Weights of a small image denoising model: 40-pixel images, 145000 training examples.
Rows from block 2 of a small image denoising model, named by matrix and row number. Rows with one number belong to one channel. Each number is 500 + 50 x the weight over its row's rms, rounded and kept within 0 to 999. All counts start at 0. Numbers have three digits each.
After each channel's rows are labels from the 100 images, of 14976, where the channel reaches its highest value: "patch colour" is the nearest of a few named colours to the mean colour under the peak. Only what is clearly more common there than usual is listed. The data: Sentinel-2 satellite tiles (TerraMesh).
# convs0: first 3x3 conv (model.enc.2.0.convs.0.weight, 128x128x3x3, each kernel summed), inputs 0-63
# convs1: second 3x3 conv (model.enc.2.0.convs.1.weight, 128x128x3x3, transposed, each kernel summed), outputs 0-63

convs0.60:504491494498501508478478524499450513472484415480488545501553520442437522567536549481457505515474516394566506496557456742477448512535655538476452487533507552494581515560545555455490436481441500
convs1.60:473470500537439454484491454483539548542554520523573479481277499491485472497490541398464563483568491493546486480450460489497611477457441492574472535509497475510524458504493454496384509465520570
patch colour: grey

convs0.73:500534515524532500482442507427449518518534432541440569492510508575425337482620541581479405520485549556547533479465476540489493515515537495479505530506518532558480437508500540485487476285415444
convs1.73:498512516543525506546521358447464508503503505670527488487501490482446281511509532465548503508461542415512473404611471467418530434497544472493472508501507415499540501500530485533443523493377438
patch colour: pink; white

convs0.10:523533511438495519422615442495459528422484491534524431538452457539588476583563515500458522482517493501471547488537517505406504479499445489580518556487507588577455471462476491461577488483495519
convs1.10:432458567461534453558489512662425474504516498493561583527629490522448497509495449518463595543548514458554482552444519485480576536475503485476546479477481484523484575568583492515526448550481518
patch colour: white

convs0.40:512553524454559509560456538519524589514527509525532409439530431440463473457523494501431506459453427464460457433427531459451491551560560494485573593536528547490470551475565554529479465474467516
convs1.40:607466478450515546460468445434514530538526526478531472538537475548497477474472491488598492493524487492520447539523466540678520451422455526530478462494443657426646505462558497478548462436437540
patch colour: white

convs0.27:440559469485512489583469488474510464371565484480483561518446488509492566455564639509486561480446446568504529406615544505531429505530487520454452522534442521608534428392566470509451427513427480
convs1.27:585490501482469553502598450450465487515473453492591563567601557455551494452488477581486433520331423431542548442562473506429514413534602477498486560498492533528497550416529546614516510542517536
patch colour: grey

convs0.102:533565488462450531454518531554490365469495511506543525476491552557472496538587461545438532458537545472478514447471528482452513566516380541493404462547507552416553496460444451534573421463473399
convs1.102:530506538506558497534499510559484581523495623434471453624518490593549534432406498560581459514513550500477523449536499465501523503558491553537475537475477617538475499508475495485553507431560497
patch colour: pink

convs0.78:492532440388435504560472532456425570495443509522508480502442558537455511525553514508551497475518504498567544492643452412508514512399587559528469477425493549422523457443434501528557515457551535
convs1.78:460553498567421478427428535460549351444479442545517496438470444496443505525483482527405506533450488484503546505464515461513409524470523561539523509474481454632451512517514495551484502650505432
patch colour: black

convs0.110:514579517419482501321475482498492435473490489512503324513566523498488501548513303495547525502519472504447532518503555473507523549494470473498510532540465517564501487525556475544525495499496392
convs1.110:476459573527477501615468465586495626485501461462478383518438525556494524422486424512483499585583404514476500508469488488562579490525494509534518523489456413463499502488535440526501539532528579
patch colour: white

convs0.69:438447459484589506380510549481522512554418475477428425568482505450527503456530512468449429516494537482493446536535527462436570527363534510554461530529492425574382505438457508576512460497426503
convs1.69:466464520527447485455535485507441433483468527464468494303441494506477427558496551495442532486531490504476480483426535555472436526485561511435440474478550513558519472573418507423398517447440516
patch colour: black

convs0.41:525511545519495506288467540519500447508481507545478455506506519436511494530539397513423482426506485480535515484506509466501496552519423520450416482541534493406369557476508517495558464507446471
convs1.41:498499438583523533532469536468535486446577490510475474601508445641513458484494466519510460485502515519586554509516489443368497504475570471426587560505486541568515407552512479495453487469510477
patch colour: white

convs0.89:521557561438404532423517469502474414556507446459396574456407552529567500457516537439487523462432509551479565507411565415469481502463467541512381542487543518463414527441562503519481467446471451
convs1.89:435553445484607514522469483453475536465469522588492482555538564469389445558573506483523451484374539488487483482539556455490529544473562442529564526458534543487499526536480545454482509369497512
patch colour: pink; white

convs0.79:489572546480573434357530449498507467522535491474369520517458568594428556433470509521534448517502514541500502530455508421514463495516565479492554515476461522562537543432546461521495440448469491
convs1.79:488461495467467495416573487540457530535511503541344538533515512441538452495502561428480444449426472454526523453408519694464476435485553459498507432528528459522537516480533486469419533477566445
patch colour: white

convs0.100:502553491400471506486539466454528456516463499491494531525438509571586484440523548522386581464512485529482402543536564504563441563560586505554418522517491539429487527467518495585493458365486492
convs1.100:593462494429561509473512498416498601482519474415512517542483516477464549519527479537562464369454442515529505489517469507523429440525407500467519439452462470489472505479481416530532518401553532
patch colour: white

convs0.68:430434458446426487484465512504515435498562503527490486525490616382513452435512534510301483383548469536490482526512517490441474498544531486457434469535505472476466500507521477552497456454534513
convs1.68:495501555520479528450565505459483441530521496430539485490518457497506518543456484464599574413511496495471502467523534528338482538526492552457592529484498444478479460508513546512488554503533425
patch colour: white

convs0.38:478482477503485479421512529523525528489471586511423459540598461459570571468539519566499457464444520542549551516417532558522525439471600497575481493505504464486605480407441399506447595418518555
convs1.38:453538509546505425494490483491519438409542483520550556478479491528522449440434502453486564569549515459455485527495497396398523519516499543529592467502481457632509507499516480524474486440528449
patch colour: grey

convs0.83:428513528574532462489430551528513532458484536483474482483599516423411492490455480549446443537520433467508479491502521579424506478428536483480555469520553406417456463481509485525472504523501543
convs1.83:499469561554553505452468537505521448442547443519473579465505458527595460592453559518498525543523545477418548503481463481496443527459490526442462515443512518582530515514493540543415483496444477
patch colour: grey

convs0.77:493465483519543481503456481546540456491521433515509532502489510453446451474459498446465548495450516470412471485494527472457506452530462478474476475593481458498533506499428574493515519517502555
convs1.77:655508554456475481502460617525384496507507558426480421512523450595482570574408455519523504520577424511460456470460443462530426512590504510474609461465457533519494449512442532464447461560553434
patch colour: white

convs0.13:519515479453530558504420511441533523515398514456516380474433499525546505470601487468496532444446493514469523485524515378530522521468546502544499646498482548421460549417496501527496561506398478
convs1.13:574471483470384487488537475469509470534592440472523504479591490539570471555452496490502516519425408471515493527516472439441410471469523499470501455555435615569527489450514472522506489538477461
patch colour: white

convs0.58:505538612471521473302480499522493483536480546524454255499528531513482511530494418506594483491534456490514548552505471475476516530469494498486456510533471531498400440485569495589513488538479366
convs1.58:358527449577524539496458509465526547480520455530473367445465533558466473486576501459433502668489484531418539496471473462430544511514530479547501535498474509488508495470571506569487480514515526
patch colour: white

convs0.19:570539496470433480405501469512571448478584430480456549534441518479569550451587512463536545408484520505523512456521459494465503532499481473483500554528439522517397497531586473414502538459438461
convs1.19:392498501544426505497462530562432405510504481532496561585534505517534408484400539498494544447509509476590492503468495486496539458467567458415502585508590533594518474557444523464549400455443515
patch colour: pink

convs0.81:582493507568531530423544488494498517497526530454538469491509517513526511537499388526511538512526526488517506413470490502591486524512534490516540522520461502566605458483541525548569553463464445
convs1.81:429525610470481557596461501441505566502539483496487598557430479518440500506522460462515480558517450523522510503498518584642545538536464492517478511503341520486468432501396431487482503495467610
patch colour: white

convs0.76:471547574524511452484439463486545433446485525485436531512444475417503468483560513503526473513526480490526573453448539463477528545500497530512433480533479486466290464528561458546521458441515464
convs1.76:492455437502467547495465532410406485512573469471510513471548504482561493600481445520551484531470425529475500557524499479432438463516487494545575500513467443506532423472538581480501496483483460
patch colour: white

convs0.123:439442418465519524435414465574520388514550542427465454531526473529545514545533485581444562539491473532469483511446498470411526539656447544506508554487455546425552507437440543495534402434465476
convs1.123:405590439532552495487512460505528536488505438612564449490455505480464435510553494532600567578496532488532488557463565451464500520444492562591510541505504421511494466548575587452553497465424410
patch colour: white

convs0.71:561473527473544477520495553356462486493467563458489472434524489558471535459448534519511476545534550540540452489517535433422447538454502502430433435467470571401422389412402555497538476489496474
convs1.71:518472514502482481482445473658507513491541498522491555638463595535601461488501512541454441452488451441523489489512460477505621454411436481472553505441487580534472615448398511473436511460512539
patch colour: white

convs0.61:442511437505473519468507468453510422510515559613576512506541555510550486443472449500385429517544448483529460490535525479407529528520536508546448518501532529301535411452554487437617444436532538
convs1.61:560520539498536529523571478523418462559512467523466440549432453523523528519564501574487439525457517525510406572487472439536526464527499526515416526497524585544499438486631488464488458537584454
patch colour: white

convs0.84:531455571472538470555538554556542510503549511439496451482376537441463527631573533538483479523455514508508489476528519458405458547466493506503468513487465590536550595639455489483519412495449539
convs1.84:532536463505543500502474526476504474422565495586502453536438429588468544443439471477510524534514451427466450482481503444541513480569528474480519441536471477560514358436471507490486416489495484
patch colour: white

convs0.48:393508401356507526493491479502538479524486496517460494606491455574586489483479487529334564435467477485464480474519542480557542515519421524458400519540489476506498519431539499536489408464486427
convs1.48:494479582464437462514552498432491644476546458478515397517475456603448528514432463512507488419472483498460410476447497456479458492522500501471473481498491416380500454443543459509509560488510575
patch colour: white

convs0.59:517534532491446515463452493486491479491503494517478536553759487497480491490522513571482477481419488549569466436419508629439514522370570564545513447518532483499472490415488520487493450528488500
convs1.59:539499463554480421486385475513500504460551521481527473459412507504451487406497488494548569554546491517545453485453426512503536525445456495492592542506587399524502491596506441515322505602509520
patch colour: grey

convs0.86:515471510491608461603555550538481462500510466418513471534375480561498519493487484394542522500505487487435459512470527482454489495564362442449503557517461464537572550584581519497564416471454497
convs1.86:496568477567472472484486464476552450458546492503566536472281520535477493524487502534482492489419520464440490509572534393491426573506500543429606480476527471612515486503518497503485520558546491
patch colour: black

convs0.114:559511454458571507543511501473569510464546547486505482471538591556474493493575475464496438443567447478546470423517511570432539479533474487512547541516470550557503538552487545473531471477485544
convs1.114:440427503455499466522473500521385507509531471438429509506569528458574445539485451490484406447532510512645508622441567500577486497492508385508432528493498465412484515475546489481494434548489492
patch colour: white

convs0.93:453456449454422488503506505518523461478485500505456578550254484555570518560498516486451547460400496395513531539607544529530449456487486507449411439497486452553496548519558518440514539393517535
convs1.93:461487489486488497533513520456455485524458454467474529494261531512500431483514481494469592486521527470577513453489457417531592491554605492450381502490513557462517428502515508557568456523476522
patch colour: grey

convs0.3:504505531470527456450501514547559491511496514469461416509484508448452524517500462512501470480525489471486584511547541502507549540525547474556493514511490515537367588523527485600458558542502466
convs1.3:523559519457499532484550477499399476495518528535419472536436489536524591509416505498502531515470414481459418492498467521494449450470466544487523519528476460527568485451500514450549413489527504
patch colour: white

convs0.127:395479315558508508489505487578448387411470434500493611500493520411470507505520524458499476482524564447527556501489462500463484469549530487514557499528504467441572394510522449539494594529503534
convs1.127:606466396428496562509559531498449493562504533501488366522486529507435578541485464455486528490512415568507425524503467570598489418513453510536429556496544499441535385455471548492563436542509526
patch colour: white; pink

convs0.24:554481419505521452494479559533533482414473458489437393522532525506409437443605599492497489466477453521468483552433553499434510551494532502473575509551482527653464516487552460563510567490439556
convs1.24:504485500412582450497514454500390538490526502492446593466496518398531457438548529533497495511526471443493538499487479520633530482535495474571439451432431576531504568441403511426462453472501571
patch colour: black

convs0.0:425536580425478477387581500494514402473522465492527466518427542542458532469485515543533568569486520541464431500455558465478452550603388562527471502519514556464466515448529538520538576452453476
convs1.0:470471491560563533523375451551515563458529548503471480503570467505470512487571518530471497505459494496551532503503545482574503489462593457474486490492522472535481621522528526547523439544488427
patch colour: white

convs0.30:442417507374504489517577519523489524470523443462513483540527514462432462477521514531431510565457495514477478445480510640481533498517482475525551390529539499598433516498473510572548519511546555
convs1.30:583476493585444468521442524534466505495565477536508493553561463585506469494467498553472528451513528502488479539527498555514495459452547507443552522485518579613559495506499537468469439602501484
patch colour: white

convs0.112:545470525460453581593496444452507568483495521462623470508735534532493467425548514503527480526457480574519438506376500561483556587468493496463534469526533489497526489449481617563538510520541514
convs1.112:557503516440527405511510478468473542493503488508435505490369455522498539422515523474563545511539488527526452504451473510511499480529396505584436523455437568439444431568514404482436481445518542
patch colour: grey

convs0.96:563528592504596528414539463500525372427540487497502487534615549546507458548534492489525484534495473553427478499454512478428583565414480467503398519504555555467476645480406488492490268487530467
convs1.96:528502351496460481553429514479441477571476490563506464504469532476486457463458473467442525480462493502466493513504486581569480519442561496519495552529597453527500359553414488510588367529427519
patch colour: white

convs0.14:487536515564443512480509517532490475487509422462484547403490449554454419576590419515437489550466506501528497493461408510459505537582526512503380520460489520426539564413486545486588549541552586
convs1.14:447490518483544453508455545373431560421539509533529575437460445471354475470516494518551505500552525601499533606443521526549494488477461480499484423495430455431482549585528511488494465505453492
patch colour: white

convs0.70:491503394449483443443463513426493492431428551482530562474537523525527493411536532468400536424465474467523493526477406565519505577437472613543522558469535511487476469430556560525488389513444368
convs1.70:459622503494510491461620495506475523575465527552529493560502518483516517512488605495496509470509476524524557471526542630359548548525508583472501608494529467492407472529460568513583484523535593
patch colour: grey

convs0.101:500474539449475549636544449513558435439470489510489548553498545521532575482572574495574561417486527533449512595523566501472491509539533512540443467507497556430616441463571496485517421417483507
convs1.101:476484546426526483414663515546462438514444521513506562444533547496466463486504580478472542455530474514523471542505443570478532520441435478559484457525520546592464483491408487537516505479426475
patch colour: white

convs0.22:425573534482494526438467489563463492476509532541462471495460499404460552519559503518465514534554504576576501514519562447453544491504519457482509445491504441499404425536475478477453512552478474
convs1.22:496409450441528480562508476444405484488543452470598615555538419477477416437468522498574657446513505488517460565519567584504548464480505505597456514459520465494546457468504477535553452438495547
patch colour: white

convs0.35:472563557494497473549522513497520402463496507527465593487428488492546515450510577511410462495531469534493543515544564493423542587439498514531442513478569522457388424429476509478497404406455546
convs1.35:441510435403506498383461494485518513525540476585424445490489553534554470580521517478486421529368483495530507480456504421529411464474445498483533484454501484594511549484461526516488480468543447
patch colour: white

convs0.25:435504325488477471496528490557477501412500497526528464543536582399497515456575503484424541462460553512467487466463522508529471493546505487534552528546479424593511485493593514588552534516463530
convs1.25:529510267542559479444498477572537490483545517481483487557444514391571521488505481491540482494495521488542485468525514477500510536538540484463563560494491386511481458516461472575515478551519515
patch colour: white