A small image denoising model, trained from scratch.
Training: soap at rate 0.0032, batches of 192.
Rows from block 4, named by matrix and row number. Rows with one number belong to one channel. Each number is 500 + 25 x the weight over its row's rms, rounded and kept within 0 to 999. All counts start at 0. Numbers have three digits each. After the name is the row's rms in percent of the matrix's.
# convs0: first 3x3 conv (model.mid.1.convs.0.weight, 128x128x3x3), inputs 99-109, a 3x3 kernel for each
# convs1: second 3x3 conv (model.mid.1.convs.1.weight, 128x128x3x3, transposed), outputs 99-109, a 3x3 kernel for each
convs0.61 113:508508489507490459523522514533486499543489478508450460526544518516522529484471494497518494488538471504501479540534527497500523489485483548533522562525473569512467476494519480521499480474493487473501500481469487477438461498459514492447551518478526534501471528540521538523478490461450453448465505468
convs0.62 091:512539471554499487495498512485489493486496498470494506477480561491512566504535521511508482542509479504501465489486483503512465510511516612579529542522474478484480489482501513502532532478510522455502508460487516500502539494484552479459527509455513534496532522497507505512490507501494502534463493561
convs0.63 089:488517472523561498478479446499485497498512513460483449477486501464492528551527550502481502471494460500514489448472462475467464485489502525525523503501504476473505470486522463510489460486484470493523480449498515487478519511528492481493496494500516519527528520522518517504502477489505493488535532501
convs0.64 080:488521481522530489486511473480506484467498479489480460518496516529476491502490522506552516520548550488504477491506470480492497483515504548563534556559552561547556490477455486497493505491503505537540498501512500492499501496473504528474501477473492480468478491489460469475481512507495532531479528542
convs0.65 106:490463467506466501548475503512499523534555522511543501483474478510554522471518516514517537488524503503514504501513490523532455521553503474525504483508522497488546497438507515490539509548503509506479491481491471504507498521552478498563470492483502498540502477521495456528514529480529511512501511515
convs0.66 110:499472495522510474548574556498498503525544503518535485500482498497516506560528536497520490486520482508503488501527503502520533476448470516505485504494490492530522525541529503530523483508486504536515499475481481437470513532518508477483493473482520549524482477502480474478489493487505474468532544526
convs0.67 093:510532508518521520507538534506473455485479468510491493503502501502492511526502503486499494507480473489492520529497534483495530461508501502520539492502495499513529485482509451497523512489507517509555524515534488499508511518469491497474502511474473493521478495547499521529552526532544512517520527528
convs0.68 115:558529518553558520477512515525525497492533515487491523500495494507481493539503500525515494502475492508471481519515493508435462519474513540543526511507501495451468483538508469492495494538523485499507491462489539532537495498508474487490514509521519496513484500529519553513496475466516507522519532541
convs0.69 102:506490537457459527487504494487488478513478489491515496503524519465483509459457497488499507520537512500490523542522502498479486494507516480527535469514533504520541503484528500525547522542505458481441483508442477492488487488435514516450465468470508478463538500474509497494482488463492450475448446483
convs0.70 105:501541496492519516469486493528526469523526468503491462473526516554526519491485456496495517502487498484485486495517515473504486489503501525536520486486502478451475468450469509529487488502525483490488487502510501544499514496472483494508470509528512530552510514586510478532468477488475496497538509508
convs0.71 109:531509557562527514515481475506478496497475508525492524478513479464496527471506501490487474479513535495540510512523494473483505491520511489489505512506534495497516501479527518504513479502485493488486499489527484492488496492496489490509525515493512506477514491466518514484466512541475490539506476502
convs0.72 083:499512493475522547456466478505525547541532542544516533538507520527500535527529556538536513514526527463478498511533505524526503535512502498528509477522523504483519480487498492538524514505513466474495475483505502507496520501501496479483467471463485513510525512477524511482512508487496510494475506530
convs0.73 081:483507485464459460505494482500493486509499490508512480503486478487495464482506460526485509528497493496523524510527508556498523551532501459476470475497511490504514522539519562532524524502476497484460492469451490477437486499521518475510506518511538496503514505524475486494520536498503499462477471449
convs0.74 121:457509532444474583447478543484503472432438471484486487518463499559490499501495507487490496502514508493509501479493515497502495506495522495527528461494520483494501510543484522533492490519513487489512538465487509488480537519494572507465492505511492498493515514551499523518498474475593505508516501517
convs0.75 094:486492484488523529508482511475498484489521518490467519493511510515510499505516502463511502464485495472496482484471516488487476484499486490491510479523510492496477512468509495505544513473491499535515509507504521531535495553517478511560460462486482498483518503507497519501517461523521509506505494503
convs0.76 089:499533485498525504504582532522542530509475471487491534534549523511488492498468504485477502465497540521552505530519512528494513520514496521525529493514562461481543525508511516486497513497476470488489476518522483549481458478493491484451537535545478503457457494529501534489507511514492504499516541480
convs0.77 102:480504480491470481498472465477502471459504476437497507488507475445486470517499511475461490507470504478444481491509513440480537484524521504503489501499482509492498494533478510528552521513507465465473463433445473480473493507512506496549499488515536541508513492502493505507495514460547508522548531516
convs0.78 107:512503494498487492478500479474505527470499525517501511473469524505526528516517537491464468473511536527529529507463490503491482499490485529513521503509502491487483504505477548534514541491494522510494493450478479478471472516505521522517508475546482503484508478479509498481494541515517524495491549520
convs0.79 116:495503501528484490514484490492489513471468517504488548519524561462491512462460531511544539507488498480472482508498476505499475469482488459472446512514492513538523514513547489508525512469482464505499500508496474477482489454489476474516525567524533526522488501518477528521518512488482507487521517526
convs0.80 112:469485497499505514485507486493502515491502514500466531541510490556534492498485522493474479553491478495474478512536484497524473481526509490530496450510499469508479493495498471521526481534528481486524501502511509521486505472494556449484512474493520484462555499486539495464491503503506522549517543523
convs0.81 105:496523510514509503517528499506543495504479476460449499534502496517482519498460494464460477468520514493484498470497452506468463484472466512567510499506497472444456544514532514517520517516499491501513489507505496506473516489505471465471520515517478494527521517518535538539500576531510515504510519494
convs0.82 096:505488474518492473489488475484493475448488504478466517496471471528505516541557523449486479437503544431473505508538507493495481517515513513527497514521492510492488564525538523507495531501519487443503498482482497521485518513523521493514510503528450494466496528488499536489522524556509498554493492500
convs0.83 105:471496526479486513502508518519504488454471491456476480487525579463497570493498556507504479503460466533499506477517489486547511459488484490499547507482538517528514490516536493508545490463487467486550490493537489474490524486459520479431490497461538522558543516493503489498479476494483470471480494495
convs0.84 097:508467519502530511486507484491500487505495509516510545482459476519539511538567545493540497489507509515503506481518476481491486475482513517478483483488547486517551517513495479504490493545484486513517490503473489534499483538512500472500485419460500503485486472489510504497499512510484489483493532493
convs0.85 072:489475459509539475510549501520470460555525468534513490519518513484478501503526518513484509525529519478482487526530520471467488500476507524500521506531510488529541496500493476484496457477483535510500521514563474500491506470461504500487478526510517517490504495512508532506470497472491493466524509488
convs0.86 057:500524549509548534511570498508504494476491496479522516478505514483499497482465507503528518483531541522546503516477496496495511492483510505533525527559568495541539545504494471498483466458449498487494512512516498500498482476490503481497471513497492502491487501498512518503469483541482507552506502538
convs0.87 112:491510479507533484498510487538507439544509480515495460489487487500503503516504541507471478501478479505499480496523546489479493491474461513521514514526542521524539506498482500528464475493499509520515491483520501455435503521494523513502514510511514544555475479538491499546497537479508489458510479490
convs0.88 097:471465471505495488496508495504519510461486478452465469512523514514492509470511485493518528467491542493520536480492489483479461518508463503468466524479476501490494473502530499513501486478480501482446503495468497502462491487472474481525485514493554494525579525523559545522495516491481483503480512529
convs0.89 104:506472483497497475518532510465472518489483527511512527448432492516480498529501495493489474503466476512501493502527507523486492521485520509505494521492474542551527481487490471482531467555488498468460504471456523488460518546479503472469473501479506525489519534497555545495532534483510480498492475478
convs0.90 089:518487485511521510489511532507510456517531476449494483488513514503505498495519447501522539503549532503515545492476485466470466485477447523532542512502512503485493470507517491507543510539544514479466508481485527489488514466465523504504475472466539500482535463460535499469497489488497484498511488510
convs0.91 099:471507510527544483481511503444480442399439480426470458511491524525490479514495480513510504518510447489476444508489493502458484506478473518505471492474478510509491493477514495460562484518529514485495567511474519491479529480486526504529529503493515504467518512505503507498547514516539517527508438502
convs0.92 106:457487513430507522475482493469518489473472509461453495493495540510515491500489476498540496520540473485490491521532499537496501500505520480494515457496528465489525495502499505491465496505500522510505522482501515504489489520467521495446491500509507498527546495524500510516528525525514467529501489501
convs1.61 113:526516473533518510513528542511483471528501484516480489523522503492503496483492483473485507487514568472493512523492528523467475501522499525493497529495491514532527513500525512508488470484469464487477443504513458494499478468460516462402507488484503491524468480497493520513445487500431486526461504477
convs1.62 091:503456421541475429525479488509525521497498506519491516509493585466505531470534560510461451548517457504542531536532476516514487521509481544505520530484462516481459498479498517499496521535529513491490481514476480501542543493469536489453531512488517495522511482466528525497471495521446500503472534503
convs1.63 095:500487484448496478483517500498513512465496484463509503494471501533487484505525482521524501516487501486483498477503502467493499477498500484501519505482493498490506512471500507455490486461478518526508525546511517520484517511505507484459489482474481479507486468479488438501510492512549519497517513473
convs1.64 083:477464530487496497504457477513497486511514501507499490509513500541537503533498487468490460492488480509499501490503524471527499529526512531535532539509506543521520509467470502488482510504502489509490501480483489484461542534517528527508512528514436468501489500496493514490504536560519479548509463510
convs1.65 096:481464450531518499567499511503513518471496520521505510474458473500495498493530497511520502482494478533508502513482476522498436507544481463492474481471500525544534522464447558499494500515459485506541469511491516528517525513498502479517483485480503495521504512518508460522480521519472499507523461517
convs1.66 107:475501491472466508500516501510488495506518481513516516499531475483530488487515509452455487505509542540499503530534523504484524490464504485494486506483503483476470531588555490501487491473461515527533500500515490477480526556519497496507472442510525481471492515494464495472502467489512486512471494524
convs1.67 098:510515475485484441489478478498520462509520519497511501497494479514515502485482499458489484489501469523511467522511519510500503513506488513520511484507502473506492490490493470516515487532480510516574497508532494487528500513507500497473467483464509507517497526504533521542533497501514520460528526497
convs1.68 113:551526483534502502489459454523546534470494517464508517532516496506545511527509525523503494523470495475474478507519534497465501509432459505582529458496481472470496492502477478498501517501495484473505502490487526513505493499495515535509503504520498455501493525510512527511485491502502461496517474510
convs1.69 109:546525522521521498499529530475496499485502482512527512436475468464487475481452481491479477507499514501515527496504509471502519485513514505540517444493507479524513515502501497494496499488536472478464504506491514515525478501440501452424517509468538511540520533548508528500467499508487510481526514489
convs1.70 100:509541542499515476484471495517507500510492505533482513475499519483527509525524543503454469550485491519555511468490556436484556459505568528529562485495508491485513487468477537511515530542505482490496514474505499515545520511508513507477521538541521522554525507506503498512472496484531507483538526502
convs1.71 110:489513506514505492477472492505509507546521523504486517480469547502535608509501557505504510528518551509525538475493508446495488493513479510518505506537544522509513490482501470522535479506510514526533483498543496511507481501485468506519492512484531512487520469472511512507476532511463566554487528494
convs1.72 085:514525523494474526477501501498528493474479509473484509478510498505564545519523547500489490536462483506481484465497495500509479495489484471504548467448496444463529460469449476527486483481486482499494487473468484514482515514477510511464511501463484492529480476503479488507533524491545503479521478467
convs1.73 083:496480465526512478512502500522483489481492464494507533512508454538492419502485440472505534482479498476465456478513496476519485434478456505489487476496485471541541510465490476477449458481448501532518517519552476466489495465502498514470475488534547523528519485487450471475523482487554477467515490490
convs1.74 119:469526540406485549436490514492508522481500526507492505515492443533518440509502487500516478507530438503555460523515511534541515514504502459513525467486512486496511492513495537484446516506489509514499525505452517526494497500523527518475509494507474497528495518562493503517504500463551537467523502497
convs1.75 094:469495492480485479486513487492484497476486500483495549481503521508513506485490502511525510454519473452504508453481496437485458481494488482473489484452523486482516503533514474492502504491522486495520493518520523524543444536454475498469464433452515511504498502479506508489534527546526516539489509531
convs1.76 096:495487471473490527506492510518499512483479507523511494501526542519563499494542472495453493511467485476466524529542505516513473447482481467468489455467518494484478503504485564556495503470471495481501504478489487502513536503442522495457480499529446414487480467511492474514496513535454480535526540545
convs1.77 103:516574512512514489504478461517501501475478508522495530515499499490500517497510513500499503526490490487505469545512538547498516529491496521516492514501512521518510503470483451497536515510491521547499514550467514500494522494529478464523498479531518509535508506528520505505476478485507548422466525487
convs1.78 101:510536513503533523500525532478515500492484490471486486496480518484507508497515539499477509473490501503537548506472493520462470497498470472497500505481507514483483494510496490464465494502497539509535520535512493514501491520517475498504509468524502491494511522524534503471495447489519535508511520541
convs1.79 108:482500525486481500513452458471474495484480525512534542496539568498464523466506537509545542481513516428432474468461467459493500516573544513482463524486477563551545507511538529491511479494487483500485490509520491480527513461459492512515500548521531508502532498501429442454505533487490525531489531544
convs1.80 102:486499503490499514481519485503496482519527496508490513516520475535536479515498494542512506516491462481510497483503505486485516532533525467473500485506537496516498479478496480488468470498507512437480507485514510517516505506441553512420548532455543491510560510454545506471440454504466499556516492521
convs1.81 102:459433450477504505488489530513562516536507522500480513566572519519545493477508479458488511466497518496482479531558510525503497514463471514502487527510495483479488555521532535507534494463521481477499490511509509492476552521492505488480477491509458450482484488513481517534497503480498512476514524504
convs1.82 096:477502487503517505522522503505497488486495482520468517516470494520524489500566520428434490433512528461547512496514488516483448510481488518468459540475466508459492519479472531504514496499524521521521490527534482540510474478476502518506459520547464481519508477476490530499503487481428525506448510467
convs1.83 102:485494490461478546467484547535528518489527506531520510497537548514507512528493499541512509496490491507499493515510464537501473501549474566517518565522529543506528514492523500529488510507476531525519486504511507500504483478448512479434497471481552518536539510515502480495453477482528542487473503465
convs1.84 102:492458466468462501529544543492494508499490484518472484505465497504481472554534517491491499480492523513503536505555490509513478490491508473488489498482512495491527492528509519518505491504500484462487502480497480518506508539504520555501478472475482458467499501497501496494513479541470484531489502525
convs1.85 077:547510491488461470518505529519456467517480466519475499506500494493534504451476447532474478513484482489494446489573529477506510472474482536523532517496509527542513481484497512537494489501487461465544483485514495481510549499513474506482504489495495480493526535509518516497506480493511487466513482501
convs1.86 085:454488506473497528468484500533501502487443470474466528465497521449503513484515500494484495554485487544502482533526512540573493508524483465455489452446512483494543492499515535485522533508512455480487494508517503523508536499494535496509519503510461455504478484524509503521492499510477447498502504507
convs1.87 109:530484509502484487497481490534500478518493461515474458512538509525513518536526492508535480529523473516499477495506531472473535449519509536492527510463483540500485528471453509485486516468465509505490488508497493460468524503488500479487519494487473515540459485531472471502488492506506516465470486478
convs1.88 095:462461503516512493523517545479485472483503500472483479534524518479509505494503481495495536457501536505489519503474471486449483513491456480478493533538508515479498507513492524514540525532474494466470487457491520475495506512500457526542481502548535488505547468479566531484511527531484488523469487486
convs1.89 097:458485489442511473492511489507474522495523521525533538486490483525515494520571533527544520509467497488522544512474443502491492557494499493474508495474532474460471511509487503497515483473514494528471536522472524520495522548524518490481526501476522537526529515508533496489552533509518484484476497528
convs1.90 087:521509508547536500526536523511508527510497507503499487463464493473504527524526535489501492512471493520487501462479496440485473473491474535501499492457473505457495498479476488508501473491518491486491512507486518538512495500491442457449491492507532535533527552505516549541498496493518519501516517484
convs1.91 103:491488515479477505482494524485503515474498549467507492548503467493473444501504471522519505525490460503503468461488531499504510480458496485506483473520491486505481475488503446488545479502519504501481563481454532503494459470460469490491494524475507487516487525535516505535548521502559465463516480489
convs1.92 106:468485533416484558490491524470478505461470485476477495540509503531525524520514513528510494499468458515492479542513473494486482486495499484491507474475498470514500513527466560463399495500479524499481536499503510472476463515539542460460493497500504519484535561486471531487486516538465539568510506482